From a checkpoint of a small multi-label audio tagger: activation relu.
Rows from block 2, named by matrix and row number. Rows with one number belong to one channel. Each number is 50 + 15 x the weight over its row's rms, rounded and kept within 0 to 99. All counts start at 0. After the name is the row's rms in percent of the matrix's.
# convs1: first pointwise conv (model.blocks.2.convs.1.weight, 192x128x1), inputs 0-127
# convs3: second pointwise conv (model.blocks.2.convs.3.weight, 192x192x1, transposed), outputs 0-95
convs1.17 079:55 31 45 66 56 41 48 57 34 41 49 35 46 53 75 60 74 44 73 54 35 54 58 55 51 63 62 55 49 52 71 14 45 55 42 61 32 66 40 44 51 51 42 59 60 44 55 56 37 60 54 21 49 19 11 60 56 33 78 53 35 42 51 47 40 65 45 02 56 31 57 36 47 65 31 60 49 57 31 68 27 43 50 37 62 77 45 52 19 46 39 60 49 35 53 34 40 59 28 37 59 50 72 66 60 51 69 85 44 37 63 77 42 65 45 55 42 53 26 20 51 56 49 58 91 67 52 67
convs1.18 105:43 59 69 42 61 49 60 42 44 50 35 54 56 45 26 43 42 64 59 53 24 54 27 43 52 50 36 58 50 84 52 19 40 51 64 26 79 62 55 63 39 55 32 50 50 59 34 26 48 51 67 72 34 44 75 45 47 47 67 33 56 77 54 43 54 44 43 56 44 60 52 45 32 19 40 56 40 38 57 41 74 72 54 79 78 52 78 66 78 47 41 53 56 50 53 43 55 64 32 36 80 53 38 57 41 49 65 52 57 47 70 35 14 57 52 40 35 44 58 40 37 54 43 00 54 59 50 54
convs1.19 097:41 43 48 36 60 54 60 45 45 78 28 40 69 45 18 67 64 20 47 42 44 90 55 25 46 44 62 47 48 59 44 23 55 30 27 58 32 35 65 36 39 38 61 43 52 46 38 67 38 25 59 58 52 72 32 41 60 53 37 56 70 64 55 52 46 67 32 39 52 58 45 64 51 47 65 77 48 68 81 51 61 53 40 40 63 38 40 46 62 54 34 41 43 65 66 48 50 82 57 91 57 59 38 61 56 80 66 50 53 64 59 57 33 41 55 58 60 99 64 50 83 55 56 35 55 70 65 61
convs1.20 117:31 54 41 51 38 65 30 71 49 45 43 58 54 39 50 77 50 71 42 51 66 51 57 35 38 71 84 70 69 43 64 45 25 50 84 60 70 61 41 52 33 45 61 54 60 35 49 64 59 63 45 44 43 67 52 14 56 59 49 42 60 43 72 21 41 58 30 52 53 53 38 43 50 22 48 63 38 60 68 68 41 68 72 51 24 51 36 77 44 59 54 43 58 70 57 10 14 54 48 55 51 27 63 53 58 41 32 43 40 58 76 57 69 73 45 39 49 43 75 21 42 44 69 54 74 41 30 33
convs1.21 088:64 57 81 45 62 70 46 33 39 78 47 73 34 44 62 64 54 44 45 46 51 62 46 38 29 47 80 44 22 50 36 49 61 59 63 33 43 36 35 55 30 22 66 54 50 53 74 52 68 58 39 59 58 39 46 38 69 55 28 35 29 46 48 45 69 13 47 36 99 49 54 56 51 65 46 49 53 51 44 79 63 27 56 50 62 46 27 48 60 34 36 31 58 30 58 84 46 27 61 32 44 58 59 62 29 60 42 58 63 28 45 43 46 67 37 58 66 65 51 68 55 38 22 48 34 39 42 83
convs1.22 118:59 53 49 29 50 49 30 48 05 52 46 66 36 61 59 37 49 49 61 09 48 55 52 45 58 42 34 42 23 54 49 59 50 51 89 34 55 42 84 58 60 34 45 43 33 32 61 67 51 65 37 43 52 62 56 52 36 69 59 35 59 41 69 35 30 65 55 07 54 39 30 60 15 67 64 50 54 42 59 45 55 47 47 37 21 24 38 47 30 73 40 60 69 35 52 51 60 48 71 57 55 65 61 08 68 46 46 54 25 47 51 33 63 47 41 54 37 42 44 36 53 55 63 75 59 67 35 64
convs1.23 088:60 55 47 63 43 59 56 54 43 52 60 47 42 56 31 77 39 54 34 36 54 25 55 41 40 22 71 59 47 38 56 44 58 90 70 49 66 87 43 60 60 41 59 74 40 51 93 36 55 61 44 87 38 36 47 54 29 34 46 34 62 31 34 43 62 38 64 52 45 36 39 56 32 49 65 25 58 35 46 33 30 24 35 49 34 55 48 62 64 50 39 54 57 60 56 42 26 39 54 28 46 73 66 70 62 71 50 46 03 36 52 51 50 71 47 44 31 40 52 46 45 66 65 86 41 34 51 53
convs1.24 126:56 16 48 35 64 33 40 78 38 40 62 28 61 60 43 67 63 41 62 64 46 55 48 46 60 48 46 45 36 46 57 53 69 44 67 20 57 74 24 43 64 59 53 55 36 65 81 21 82 56 49 37 47 30 77 84 53 48 55 43 62 62 48 63 51 51 60 26 53 66 48 77 52 46 70 63 64 27 42 62 48 28 55 40 17 60 70 67 15 36 55 59 55 30 55 40 84 38 63 39 32 68 75 54 56 46 85 40 49 48 32 49 72 56 59 47 51 63 48 55 62 49 59 51 25 48 48 57
convs1.25 083:43 72 61 71 83 52 53 63 30 60 72 61 61 43 48 38 46 55 66 34 70 66 45 47 53 72 45 51 46 58 63 38 51 47 51 40 52 34 66 63 53 45 55 39 51 65 57 43 37 71 52 52 52 41 65 67 30 44 53 54 39 68 47 13 14 80 46 60 57 45 61 38 47 40 85 47 51 18 51 53 70 65 66 61 66 56 91 39 49 48 31 20 58 17 45 39 27 39 35 36 81 56 53 80 29 53 63 50 55 17 62 69 39 50 75 39 38 35 56 57 27 59 56 40 55 48 48 44
convs1.26 098:23 49 52 44 56 92 55 62 50 56 38 38 52 51 58 42 55 32 36 20 61 58 40 35 41 49 45 55 35 51 82 34 38 46 25 53 51 51 76 61 62 67 64 22 59 33 88 22 63 67 51 66 14 48 66 51 11 57 44 56 62 46 55 50 63 68 52 55 44 30 65 43 41 36 59 19 48 28 50 51 46 57 26 34 34 71 56 49 48 72 47 36 40 64 45 53 61 48 34 38 59 54 40 37 55 46 27 74 37 33 62 62 82 73 41 62 35 65 40 46 50 49 61 57 60 50 18 65
convs1.27 089:16 50 43 68 46 47 40 48 62 74 42 33 44 40 62 49 62 41 52 54 49 56 51 30 44 41 48 55 53 65 41 45 32 36 85 75 28 28 49 63 08 45 74 34 51 60 18 56 74 34 21 68 39 51 68 63 43 33 32 37 49 34 34 66 72 65 38 40 31 61 50 62 41 62 65 59 30 34 40 52 49 49 76 47 63 46 67 72 70 57 26 59 97 20 42 56 49 64 57 52 55 45 50 58 43 43 37 53 55 57 43 47 73 46 50 43 44 29 42 70 39 39 53 79 60 49 70 68
convs1.28 105:72 53 64 51 78 40 45 74 36 40 49 71 17 55 66 57 39 47 53 83 40 69 52 74 58 29 36 52 29 48 41 67 46 37 68 64 72 58 14 62 52 30 22 64 49 51 59 58 67 51 56 25 52 80 40 69 75 52 38 52 68 32 46 68 61 59 25 56 45 61 36 64 67 51 78 74 46 62 56 54 38 54 45 62 45 52 30 40 27 59 47 55 47 34 51 41 42 42 40 32 54 27 48 69 67 29 61 51 42 40 61 31 44 60 37 58 43 33 28 38 42 39 09 62 43 31 56 27
convs1.29 086:60 33 57 58 43 47 64 68 51 60 26 52 52 49 91 53 51 64 58 45 48 44 69 59 26 30 45 58 52 44 32 32 57 35 38 34 33 59 57 42 30 43 18 34 56 38 70 51 74 55 35 32 47 71 72 48 70 38 32 37 54 60 51 62 52 47 47 72 44 42 61 39 63 39 91 30 53 80 42 32 23 42 35 47 74 43 68 57 47 50 54 41 55 43 44 65 69 77 56 63 22 51 80 63 43 47 70 70 59 47 20 42 51 60 70 39 24 78 65 53 58 37 38 32 53 76 37 39
convs1.30 096:73 58 60 70 49 52 68 27 80 78 29 49 46 99 31 82 65 46 43 48 55 39 45 69 45 53 54 34 54 16 55 32 43 45 48 50 45 41 51 62 40 61 51 63 81 52 36 48 48 45 53 27 66 21 69 37 40 79 30 45 33 46 49 74 52 35 41 58 17 62 54 53 37 43 58 28 44 61 63 62 64 32 52 46 45 57 37 52 58 50 56 42 51 42 63 44 51 44 50 58 41 42 63 37 18 97 73 65 48 56 55 45 68 53 79 47 79 64 56 49 55 40 40 43 54 50 49 39
convs1.31 115:58 27 33 42 50 57 66 57 63 42 64 63 62 33 42 49 33 58 38 15 34 10 53 55 49 72 22 64 56 44 69 64 66 61 43 36 17 39 15 34 39 53 77 30 71 45 64 17 60 40 56 61 86 68 40 60 55 56 22 53 38 31 58 32 37 22 52 49 69 31 24 63 57 36 57 49 35 50 48 46 36 53 66 45 44 56 70 60 37 41 57 48 50 56 51 65 59 79 48 43 27 28 45 50 78 61 57 41 56 53 39 53 50 33 46 29 55 55 73 49 55 61 57 40 28 35 31 53
convs1.32 120:41 41 37 53 33 38 32 65 50 60 54 66 32 59 43 55 45 52 62 67 54 58 50 47 44 73 42 33 47 33 47 60 39 61 49 54 59 47 46 47 59 25 46 39 56 16 07 45 45 52 40 51 35 42 58 53 44 57 35 66 47 50 53 67 35 44 11 93 28 50 78 61 54 50 27 35 47 37 32 68 59 41 44 27 27 72 68 56 52 39 73 52 42 45 65 69 42 29 64 80 71 55 49 50 52 40 69 49 54 46 55 34 36 43 36 75 52 62 47 42 43 33 37 63 00 73 46 64
convs1.33 088:47 56 77 64 43 44 60 81 34 39 49 32 65 25 73 39 53 57 40 42 42 39 46 35 69 29 58 50 50 36 42 43 47 23 65 38 56 71 42 41 68 27 30 57 37 57 69 38 39 60 52 53 38 88 13 38 13 39 31 47 62 31 25 41 61 70 28 46 60 55 64 34 55 43 58 30 36 32 44 54 42 49 40 42 72 68 66 42 41 68 27 51 49 53 46 51 64 65 60 67 63 74 40 40 49 45 82 73 68 63 59 44 37 43 45 55 45 60 59 06 66 57 44 34 42 54 35 35
convs1.34 091:53 69 44 64 22 47 60 57 49 47 66 24 33 35 53 66 59 61 70 34 46 36 33 57 59 60 54 61 41 57 60 39 51 51 80 55 62 41 64 32 72 70 62 38 62 35 45 53 60 20 48 56 33 31 26 55 58 71 43 52 33 44 53 35 38 38 38 56 62 31 41 28 60 59 39 57 36 55 42 52 47 69 39 80 49 44 59 72 32 73 08 52 56 64 42 64 64 56 40 64 68 65 28 33 24 40 51 42 34 51 54 55 27 51 08 19 43 26 44 65 39 77 70 40 39 28 66 53
convs1.35 092:40 49 45 02 37 77 36 54 36 60 61 49 46 64 28 47 61 18 45 54 37 64 52 34 61 31 30 76 62 74 61 60 58 56 20 37 53 54 33 57 53 37 31 28 21 47 41 54 44 46 55 58 43 35 05 62 54 33 66 57 56 59 45 43 73 27 84 45 73 57 24 43 28 68 50 81 46 62 48 33 36 39 59 53 39 30 56 65 52 39 53 60 44 52 83 68 36 49 78 42 49 38 46 42 69 38 42 38 66 53 60 40 46 46 63 51 37 33 58 59 25 36 58 47 38 49 55 43
convs1.36 094:69 76 22 68 22 50 23 30 38 50 58 37 30 53 48 37 62 54 41 33 38 58 43 44 48 42 51 55 44 85 47 51 72 76 50 56 47 42 56 64 47 56 30 52 43 73 52 58 19 59 47 48 55 63 58 45 39 72 52 42 39 47 50 40 27 46 36 08 51 66 43 35 47 67 59 17 39 47 32 61 41 66 40 47 42 56 21 53 53 78 37 21 46 37 52 50 42 25 27 39 65 21 35 32 41 60 31 38 61 33 24 63 11 61 49 54 40 34 54 53 43 75 51 48 34 57 59 64
convs1.37 081:47 68 21 29 71 59 76 61 80 51 53 48 51 47 51 46 46 49 58 63 48 62 61 56 48 44 70 87 57 31 71 53 70 36 56 58 42 25 77 59 58 50 35 41 56 51 23 63 25 54 67 60 67 52 27 50 56 66 52 53 71 44 61 60 51 55 70 01 44 54 59 63 71 30 74 55 61 67 60 69 51 54 58 70 31 54 65 82 63 54 49 58 76 43 49 43 48 50 54 38 55 41 56 61 63 63 47 43 39 36 29 47 65 60 26 89 43 64 45 46 62 69 32 45 79 82 55 52
convs1.38 097:52 26 56 54 53 37 45 69 38 49 77 44 40 62 61 53 54 30 43 57 40 36 55 32 50 65 99 63 75 34 62 75 64 40 32 46 51 64 36 24 61 46 67 50 54 21 62 44 68 49 47 61 51 50 58 46 41 38 38 43 58 52 41 72 94 45 53 40 34 55 82 64 34 43 90 63 34 79 57 28 23 13 38 43 46 55 57 35 44 60 54 67 68 72 49 41 60 47 46 57 56 65 80 33 43 54 67 53 43 48 66 50 42 50 47 48 41 44 23 57 48 72 47 50 57 56 59 35
convs1.39 089:30 35 53 70 53 31 43 62 47 58 40 51 61 49 53 73 62 41 45 37 60 72 54 73 65 39 53 64 50 54 33 60 79 55 30 58 51 59 57 29 53 56 51 39 64 53 47 40 50 50 25 77 79 43 44 48 55 33 00 46 64 55 47 47 52 30 44 63 35 47 48 35 36 44 63 39 50 58 60 65 49 41 43 55 64 45 68 25 47 49 38 36 69 64 34 53 55 54 75 15 78 50 24 63 68 55 79 18 51 20 70 63 81 71 46 46 43 46 44 60 53 67 43 54 18 48 18 48
convs1.40 109:71 31 56 38 45 50 26 55 36 34 43 32 35 40 40 50 52 46 52 41 65 62 88 51 44 36 58 57 32 29 55 71 79 55 46 84 47 53 55 54 67 41 68 44 65 83 46 37 60 49 69 30 46 40 41 58 41 59 41 80 66 72 52 39 53 25 40 31 31 43 52 46 57 32 50 35 40 35 85 69 27 48 52 23 43 43 59 69 50 67 78 46 59 46 51 51 43 16 62 67 40 18 43 37 46 43 51 39 36 40 56 43 47 60 42 65 52 49 54 43 10 70 53 34 66 15 49 38
convs1.41 102:24 37 60 46 40 58 47 58 31 51 57 38 37 60 69 60 72 51 64 51 38 70 60 47 49 59 57 43 46 51 48 76 48 58 45 64 29 64 67 45 48 58 57 12 45 71 64 38 71 47 54 37 42 07 29 52 54 32 48 69 27 63 55 46 70 27 19 55 39 43 56 67 63 79 27 48 32 52 75 55 54 73 78 48 50 69 58 50 32 71 35 35 60 58 44 81 63 59 48 56 51 51 24 54 59 76 75 96 40 49 56 47 56 64 47 42 42 18 43 59 45 33 67 43 52 44 52 38
convs1.42 097:54 29 52 58 55 52 71 36 44 27 41 45 51 45 23 41 60 61 53 73 19 51 52 43 45 41 22 40 55 52 53 42 78 33 54 22 45 45 56 49 47 45 75 44 50 47 47 10 59 53 60 16 80 49 19 35 52 63 37 45 23 54 49 56 46 33 67 31 53 49 59 67 52 50 74 54 46 11 37 64 31 54 43 52 23 35 45 41 47 28 75 66 31 40 47 41 72 58 50 50 37 44 56 65 35 56 41 70 53 38 55 66 13 62 67 56 41 43 65 82 33 58 67 33 36 28 47 58
convs1.43 092:49 26 45 45 39 61 60 30 40 40 88 34 33 67 59 68 60 35 54 69 63 60 55 39 58 49 45 62 64 47 85 47 54 33 50 36 23 38 51 49 50 41 59 50 42 54 62 47 51 57 44 56 55 44 24 72 59 59 31 64 60 52 52 59 70 71 41 74 68 53 40 60 62 49 55 43 51 69 38 46 55 42 74 49 45 37 35 59 32 79 31 43 74 47 38 92 48 69 59 53 38 52 55 58 75 83 99 43 41 54 34 58 33 56 31 62 38 57 68 74 36 36 85 63 73 36 50 58
convs1.44 091:19 59 60 53 39 55 75 62 26 57 57 71 43 33 61 58 38 37 44 52 49 72 60 59 67 71 44 56 54 88 53 47 49 43 34 67 65 46 33 64 56 74 71 58 38 45 40 54 14 37 60 29 62 72 66 57 38 48 91 49 60 75 32 46 51 78 42 47 32 25 31 76 56 29 39 59 47 50 54 63 54 46 56 35 58 24 62 49 51 88 39 43 56 24 77 46 44 58 38 53 48 43 37 42 59 59 30 79 41 51 60 57 60 45 44 56 09 41 44 61 46 72 61 44 44 50 59 40
convs1.45 114:35 45 58 65 44 75 45 46 83 48 59 29 51 25 50 27 56 75 62 47 55 44 56 30 37 53 61 43 65 30 44 56 83 72 69 55 51 53 77 39 90 60 42 69 11 52 59 60 47 49 53 63 52 26 29 41 64 41 24 60 15 61 36 64 48 48 58 39 32 80 56 71 64 46 42 66 64 35 58 68 37 32 72 51 38 65 23 53 60 39 46 60 42 56 48 56 46 52 48 79 60 73 69 69 60 71 50 45 41 74 52 56 10 46 54 52 44 57 54 52 44 41 46 71 46 59 42 55
convs1.46 088:42 39 44 54 48 58 36 72 52 56 40 76 39 39 46 67 39 19 30 70 58 47 41 55 48 17 49 49 72 43 35 54 59 17 41 31 51 68 65 64 31 70 67 44 63 54 55 47 39 43 86 59 40 41 51 43 43 62 41 46 53 76 58 57 54 42 52 47 33 45 46 44 83 50 69 31 72 55 49 57 79 65 61 32 41 34 73 54 49 37 59 40 72 51 52 38 35 86 53 43 68 69 33 74 20 43 59 33 46 56 28 48 63 61 44 81 54 57 71 18 61 46 31 42 58 81 69 43
convs1.47 096:65 32 75 32 31 41 46 52 56 46 43 69 45 00 64 29 70 49 53 37 54 57 30 40 49 80 77 53 43 44 48 66 67 73 39 54 61 36 47 55 57 61 61 52 39 28 38 47 40 56 31 32 63 85 28 26 35 50 45 47 45 51 64 52 35 59 47 26 69 70 55 48 39 49 36 51 50 50 22 50 32 40 76 44 76 62 55 55 53 72 62 43 52 51 42 24 62 32 55 44 39 42 41 39 47 35 67 31 50 50 67 56 17 58 50 65 24 15 25 20 65 56 57 47 57 46 55 65
convs3.17 086:52 78 44 60 46 39 65 42 47 44 49 46 64 71 56 54 20 68 71 27 73 59 63 43 78 49 54 62 60 48 64 68 50 67 62 42 32 46 55 11 21 47 87 38 21 42 50 35 18 61 53 49 46 66 23 67 17 58 48 55 54 58 34 76 66 50 55 39 31 42 47 19 47 55 29 70 49 44 16 58 39 41 36 35 75 73 53 36 48 55 44 47 51 65 39 57
convs3.18 101:72 31 23 44 37 49 63 22 38 53 54 40 63 53 40 55 36 61 41 73 59 74 56 43 62 31 34 38 46 48 42 57 39 58 52 37 45 72 56 69 23 29 67 40 39 57 31 23 23 20 38 54 47 29 31 34 77 52 55 43 73 58 10 44 37 59 43 52 44 75 64 37 43 39 39 66 49 52 49 63 67 35 56 26 55 40 34 45 52 48 69 38 54 71 59 50
convs3.19 101:62 55 49 55 39 73 44 40 67 58 62 70 57 78 18 67 49 84 60 47 45 75 42 52 43 51 15 54 52 52 50 36 47 87 45 49 47 69 44 54 55 23 71 66 33 45 38 72 71 63 63 34 46 44 50 38 36 50 47 79 57 35 36 49 51 53 53 48 61 58 45 53 46 53 36 75 63 47 55 55 41 58 47 21 14 43 58 78 31 62 47 67 61 57 50 38
convs3.20 103:57 44 36 69 39 56 47 47 67 40 90 56 65 42 47 48 45 08 65 47 50 52 51 48 73 26 56 51 28 46 46 40 52 87 39 78 38 63 48 53 32 68 51 16 46 56 30 26 25 34 45 41 60 50 36 56 57 46 79 44 59 26 55 15 60 63 55 78 62 53 44 41 34 46 53 55 21 61 47 42 55 77 40 37 44 55 50 37 64 34 60 29 74 46 41 61
convs3.21 086:44 55 52 38 33 37 58 26 32 54 99 21 67 57 49 59 41 61 66 72 23 17 53 48 50 47 15 47 56 79 58 69 42 54 27 76 44 53 45 53 25 49 20 39 39 46 36 59 69 62 40 56 52 52 47 48 71 62 55 42 53 53 58 44 46 48 56 84 60 67 59 76 57 54 57 67 30 54 41 47 52 37 64 60 87 65 39 65 35 47 34 73 60 68 68 46
convs3.22 105:40 36 47 51 38 75 56 52 53 51 24 42 45 48 55 69 57 07 27 58 48 65 60 73 58 30 38 56 48 53 37 46 60 55 56 65 36 33 54 30 50 39 50 60 51 47 34 32 46 29 41 65 57 57 52 67 28 43 46 36 50 73 57 56 52 66 39 27 91 40 94 49 41 35 39 43 33 63 68 58 41 68 59 31 47 50 27 40 50 72 48 46 35 47 65 46
convs3.23 091:57 56 27 44 66 23 51 58 47 25 32 45 52 65 61 31 19 60 44 53 60 26 92 54 38 49 42 40 63 59 41 59 43 43 41 52 48 74 43 43 18 45 55 54 58 43 31 59 64 66 37 63 32 49 53 62 44 35 48 52 67 41 38 49 39 22 23 66 46 38 13 41 42 16 56 49 11 58 54 60 44 53 50 67 72 35 34 58 65 61 54 54 58 51 44 37
convs3.24 105:52 45 71 38 69 21 47 68 46 57 37 54 52 56 24 44 55 52 50 26 48 49 67 45 57 52 53 51 06 33 51 35 58 63 52 55 45 64 29 33 00 43 59 25 39 47 67 59 62 54 59 34 46 81 48 84 14 42 66 44 36 40 08 94 55 79 35 32 56 69 58 51 54 35 37 61 37 61 60 49 53 59 54 56 55 44 54 75 67 62 22 51 33 58 61 35
convs3.25 082:44 44 34 52 43 42 13 53 31 68 75 59 47 26 48 71 23 39 44 35 58 49 42 36 68 64 35 50 42 69 40 53 65 41 69 43 44 36 49 58 34 48 63 35 41 31 42 69 49 34 49 46 70 68 56 49 21 79 67 64 52 23 38 59 05 46 35 53 20 58 38 33 55 28 54 58 66 45 57 15 46 40 48 30 25 24 51 38 77 53 18 31 56 49 57 32
convs3.26 099:63 63 48 44 50 33 59 58 38 40 34 45 49 41 47 32 40 40 73 40 37 40 59 39 74 63 38 51 33 61 12 32 26 65 61 59 59 44 40 61 45 54 58 43 49 46 40 50 48 49 42 54 48 53 30 37 62 70 29 41 37 45 21 26 40 45 40 41 18 75 57 57 78 37 67 84 40 49 39 31 58 34 27 34 30 49 78 35 47 37 46 47 55 56 41 70
convs3.27 096:42 37 49 55 40 59 43 64 59 63 35 46 58 44 35 63 55 52 29 61 25 56 31 55 37 69 59 49 51 51 49 48 71 49 43 65 39 41 61 33 54 66 25 51 60 42 46 65 27 67 46 54 47 63 56 57 49 37 45 74 32 70 56 81 64 49 24 83 63 38 69 62 41 42 48 49 35 34 34 25 38 72 51 66 37 61 46 36 74 54 60 35 46 48 63 87
convs3.28 092:16 67 64 07 46 46 57 59 50 48 44 48 31 45 21 23 58 33 45 58 76 53 32 38 36 38 57 43 73 35 60 52 58 65 64 72 42 51 46 47 67 71 69 45 40 48 26 61 57 52 58 51 34 23 30 59 41 31 61 39 42 91 39 43 46 64 70 44 62 24 52 82 56 71 51 40 34 41 63 44 61 38 49 49 52 61 55 62 51 52 66 38 43 48 49 51
convs3.29 083:79 37 42 61 72 41 47 23 72 57 61 63 53 32 50 48 23 84 53 48 57 26 79 54 61 56 21 24 75 53 21 58 25 78 17 55 75 46 57 47 30 51 38 41 44 61 45 48 61 52 38 48 67 40 53 46 70 62 93 41 56 36 55 41 53 39 13 46 48 32 51 45 56 55 48 49 51 41 37 51 61 59 72 52 39 48 26 50 59 43 46 76 61 23 61 32
convs3.30 123:51 54 51 42 67 40 76 25 70 42 59 64 49 51 60 42 43 59 55 49 36 67 36 38 56 47 40 62 71 49 36 82 33 47 63 44 43 59 73 40 69 50 52 55 60 37 73 57 52 59 71 67 62 63 46 46 46 00 44 53 48 47 43 40 41 42 52 54 65 39 54 80 26 60 15 39 36 72 49 46 99 45 56 58 19 44 76 78 34 51 60 49 48 36 33 59
convs3.31 107:44 51 35 51 54 73 68 60 61 66 78 64 64 52 47 46 55 50 66 55 36 55 38 62 64 69 44 61 65 44 26 64 54 91 43 39 03 66 43 33 28 66 70 53 55 53 66 72 64 46 64 37 33 60 56 25 39 44 29 48 64 72 60 35 49 21 67 37 52 57 29 39 69 67 67 64 47 57 76 37 48 55 46 27 49 46 61 66 55 60 37 66 51 57 45 48
convs3.32 113:81 56 53 27 45 34 44 45 42 54 44 60 22 47 52 57 50 56 77 59 34 59 43 52 75 43 61 43 44 48 37 50 51 54 48 29 13 71 48 57 22 47 35 33 64 44 61 57 52 43 61 57 49 44 51 63 71 68 43 65 71 46 62 36 59 21 38 50 47 42 41 57 91 07 50 46 39 33 30 46 33 55 41 13 63 32 60 40 56 75 80 45 33 66 68 45
convs3.33 086:34 39 55 29 61 40 54 71 45 53 71 30 35 62 67 67 49 31 34 51 43 32 71 70 25 24 32 49 40 50 56 61 64 46 53 42 19 76 58 39 67 34 62 61 43 51 72 63 58 60 77 44 70 53 66 63 51 52 51 35 50 35 90 65 67 52 70 39 30 67 43 71 82 64 26 45 60 50 55 36 55 63 50 58 57 48 58 24 52 64 49 51 37 35 57 51
convs3.34 086:63 56 56 35 20 24 50 18 57 52 40 65 57 75 54 24 47 47 74 65 34 58 28 47 51 71 51 45 60 54 50 63 76 68 84 62 32 60 33 67 61 36 37 54 42 65 46 52 49 56 52 42 61 80 47 76 72 46 45 65 39 66 37 53 85 53 32 40 29 39 61 29 39 51 53 58 70 54 64 53 63 72 55 44 73 67 64 61 51 56 39 50 76 55 63 66
convs3.35 090:35 41 56 60 26 70 58 46 49 57 44 50 69 38 31 51 37 33 52 30 60 62 25 59 40 42 74 60 57 48 53 74 52 46 35 24 17 30 24 31 49 58 60 66 54 24 44 22 57 41 29 57 47 62 68 44 61 64 56 46 55 08 66 76 87 83 32 48 67 45 52 39 61 44 82 74 38 38 45 66 11 52 56 57 79 61 42 37 54 56 49 55 50 64 45 44
convs3.36 090:54 57 83 44 71 42 45 42 44 53 45 73 40 32 13 68 51 40 47 53 47 31 76 27 54 76 35 39 46 70 43 29 68 64 63 61 49 68 38 47 12 40 50 35 35 30 47 39 49 58 47 47 30 97 36 54 72 54 03 35 69 41 50 42 41 48 41 43 35 54 34 50 37 41 45 54 54 60 39 80 47 42 46 51 52 68 60 47 54 47 62 66 45 49 47 57
convs3.37 082:57 55 42 48 34 36 57 53 45 47 47 56 30 68 33 76 19 46 59 61 55 39 83 74 34 46 41 38 63 71 50 47 71 47 29 59 65 46 86 32 13 40 46 68 43 43 43 69 64 35 44 37 67 63 67 43 25 41 66 70 55 56 38 66 19 58 58 74 38 28 52 64 19 14 55 34 41 60 51 56 38 65 60 50 57 57 54 55 35 88 42 29 44 67 56 60
convs3.38 107:83 48 58 53 62 31 50 40 53 46 66 32 44 39 27 33 44 43 40 26 53 34 73 46 25 55 57 52 62 65 69 33 22 56 49 62 40 62 45 66 18 67 41 59 34 31 43 89 44 48 40 78 54 89 34 20 54 40 61 52 13 21 22 32 40 30 34 48 46 63 74 48 50 83 49 40 39 49 50 40 41 35 47 34 42 45 43 49 41 46 62 60 41 41 60 64
convs3.39 092:58 64 62 51 59 55 62 42 54 44 70 62 44 44 58 54 54 63 66 50 35 51 59 24 44 77 66 40 34 51 58 40 44 61 49 64 69 99 63 53 54 46 63 65 60 18 67 68 40 39 76 27 55 25 34 42 56 49 62 24 56 54 72 47 66 36 25 59 53 70 51 55 47 42 68 59 43 34 37 47 49 43 71 45 37 59 55 47 59 63 56 57 49 48 82 27
convs3.40 098:72 52 43 58 48 44 53 34 22 50 37 85 41 43 52 53 29 51 62 31 31 61 42 52 56 58 74 47 76 13 32 53 42 75 33 39 95 51 47 65 36 51 55 35 38 48 53 45 36 71 54 51 47 70 77 58 26 50 55 54 51 61 20 47 37 30 74 33 39 50 27 41 68 41 51 63 66 54 54 50 58 56 51 50 34 46 47 43 44 37 44 41 21 66 62 34
convs3.41 107:47 57 56 57 28 43 24 61 39 42 37 61 47 54 80 41 43 48 50 53 34 41 50 42 68 65 32 43 86 47 39 38 26 37 78 49 43 11 74 53 57 61 49 28 59 49 34 42 51 61 41 50 38 36 41 63 51 99 40 64 42 74 48 53 57 28 23 57 46 71 31 63 40 31 09 56 57 57 43 24 44 51 27 47 01 32 54 59 79 37 56 52 48 43 56 45
convs3.42 079:31 55 59 40 35 42 47 40 40 51 73 58 57 66 33 37 48 39 61 40 72 28 29 35 15 57 66 46 57 52 45 39 40 44 58 56 34 46 28 42 41 52 31 42 54 58 87 61 50 63 44 64 35 20 24 66 52 50 80 57 70 54 38 60 73 52 51 25 62 36 86 62 58 66 37 49 41 64 41 40 41 42 52 42 79 50 52 40 44 78 73 54 55 39 68 45
convs3.43 088:42 71 48 34 31 31 34 26 52 45 47 58 34 20 25 45 29 54 39 44 50 51 59 55 43 23 49 28 63 10 38 36 40 34 60 69 29 57 42 63 45 55 44 68 23 35 43 41 48 54 49 52 36 25 64 59 38 67 77 23 21 56 40 73 26 44 55 29 57 57 82 57 01 71 73 62 21 50 34 38 23 35 72 37 64 44 64 50 28 34 44 35 41 35 60 68
convs3.44 099:30 76 49 37 45 53 81 56 41 27 46 40 54 52 50 47 59 45 66 31 52 48 45 61 67 56 55 75 47 57 72 64 50 19 70 50 43 67 80 55 69 54 60 67 22 84 63 53 45 58 43 46 43 40 57 61 72 33 36 39 47 54 39 71 68 44 61 58 36 43 62 65 63 53 30 50 46 22 43 82 53 39 71 62 38 09 34 46 46 52 77 37 22 59 72 28
convs3.45 114:70 38 74 44 41 62 83 47 45 66 48 71 60 22 63 90 22 49 47 56 33 52 54 25 41 32 34 46 51 38 20 94 37 64 68 61 57 62 51 42 37 74 31 60 61 66 50 42 27 70 38 54 46 55 46 44 46 00 62 59 54 57 46 23 73 58 55 43 51 76 37 59 36 57 57 50 46 50 48 60 34 37 44 28 59 72 56 38 61 48 77 43 56 44 56 87
convs3.46 082:69 60 82 74 24 79 33 60 42 44 48 52 43 57 49 58 61 34 75 67 34 62 29 50 21 61 64 62 51 53 36 42 40 75 18 57 72 58 49 55 37 35 66 33 48 60 68 21 33 37 39 44 49 36 38 54 53 60 55 51 61 33 47 57 40 42 38 43 60 63 48 22 28 34 50 64 36 23 76 42 54 49 59 43 64 44 49 50 82 40 40 53 59 48 33 68
convs3.47 100:41 80 53 53 64 12 38 52 23 60 57 48 51 52 31 59 53 46 40 55 42 50 47 42 47 52 48 63 56 30 30 50 55 59 34 54 46 45 19 22 24 59 18 62 51 51 47 54 47 73 46 59 50 51 42 50 43 28 33 58 42 70 40 50 80 50 60 37 34 54 66 73 53 73 43 49 50 36 39 43 60 71 61 46 40 74 35 60 61 41 55 53 61 37 72 41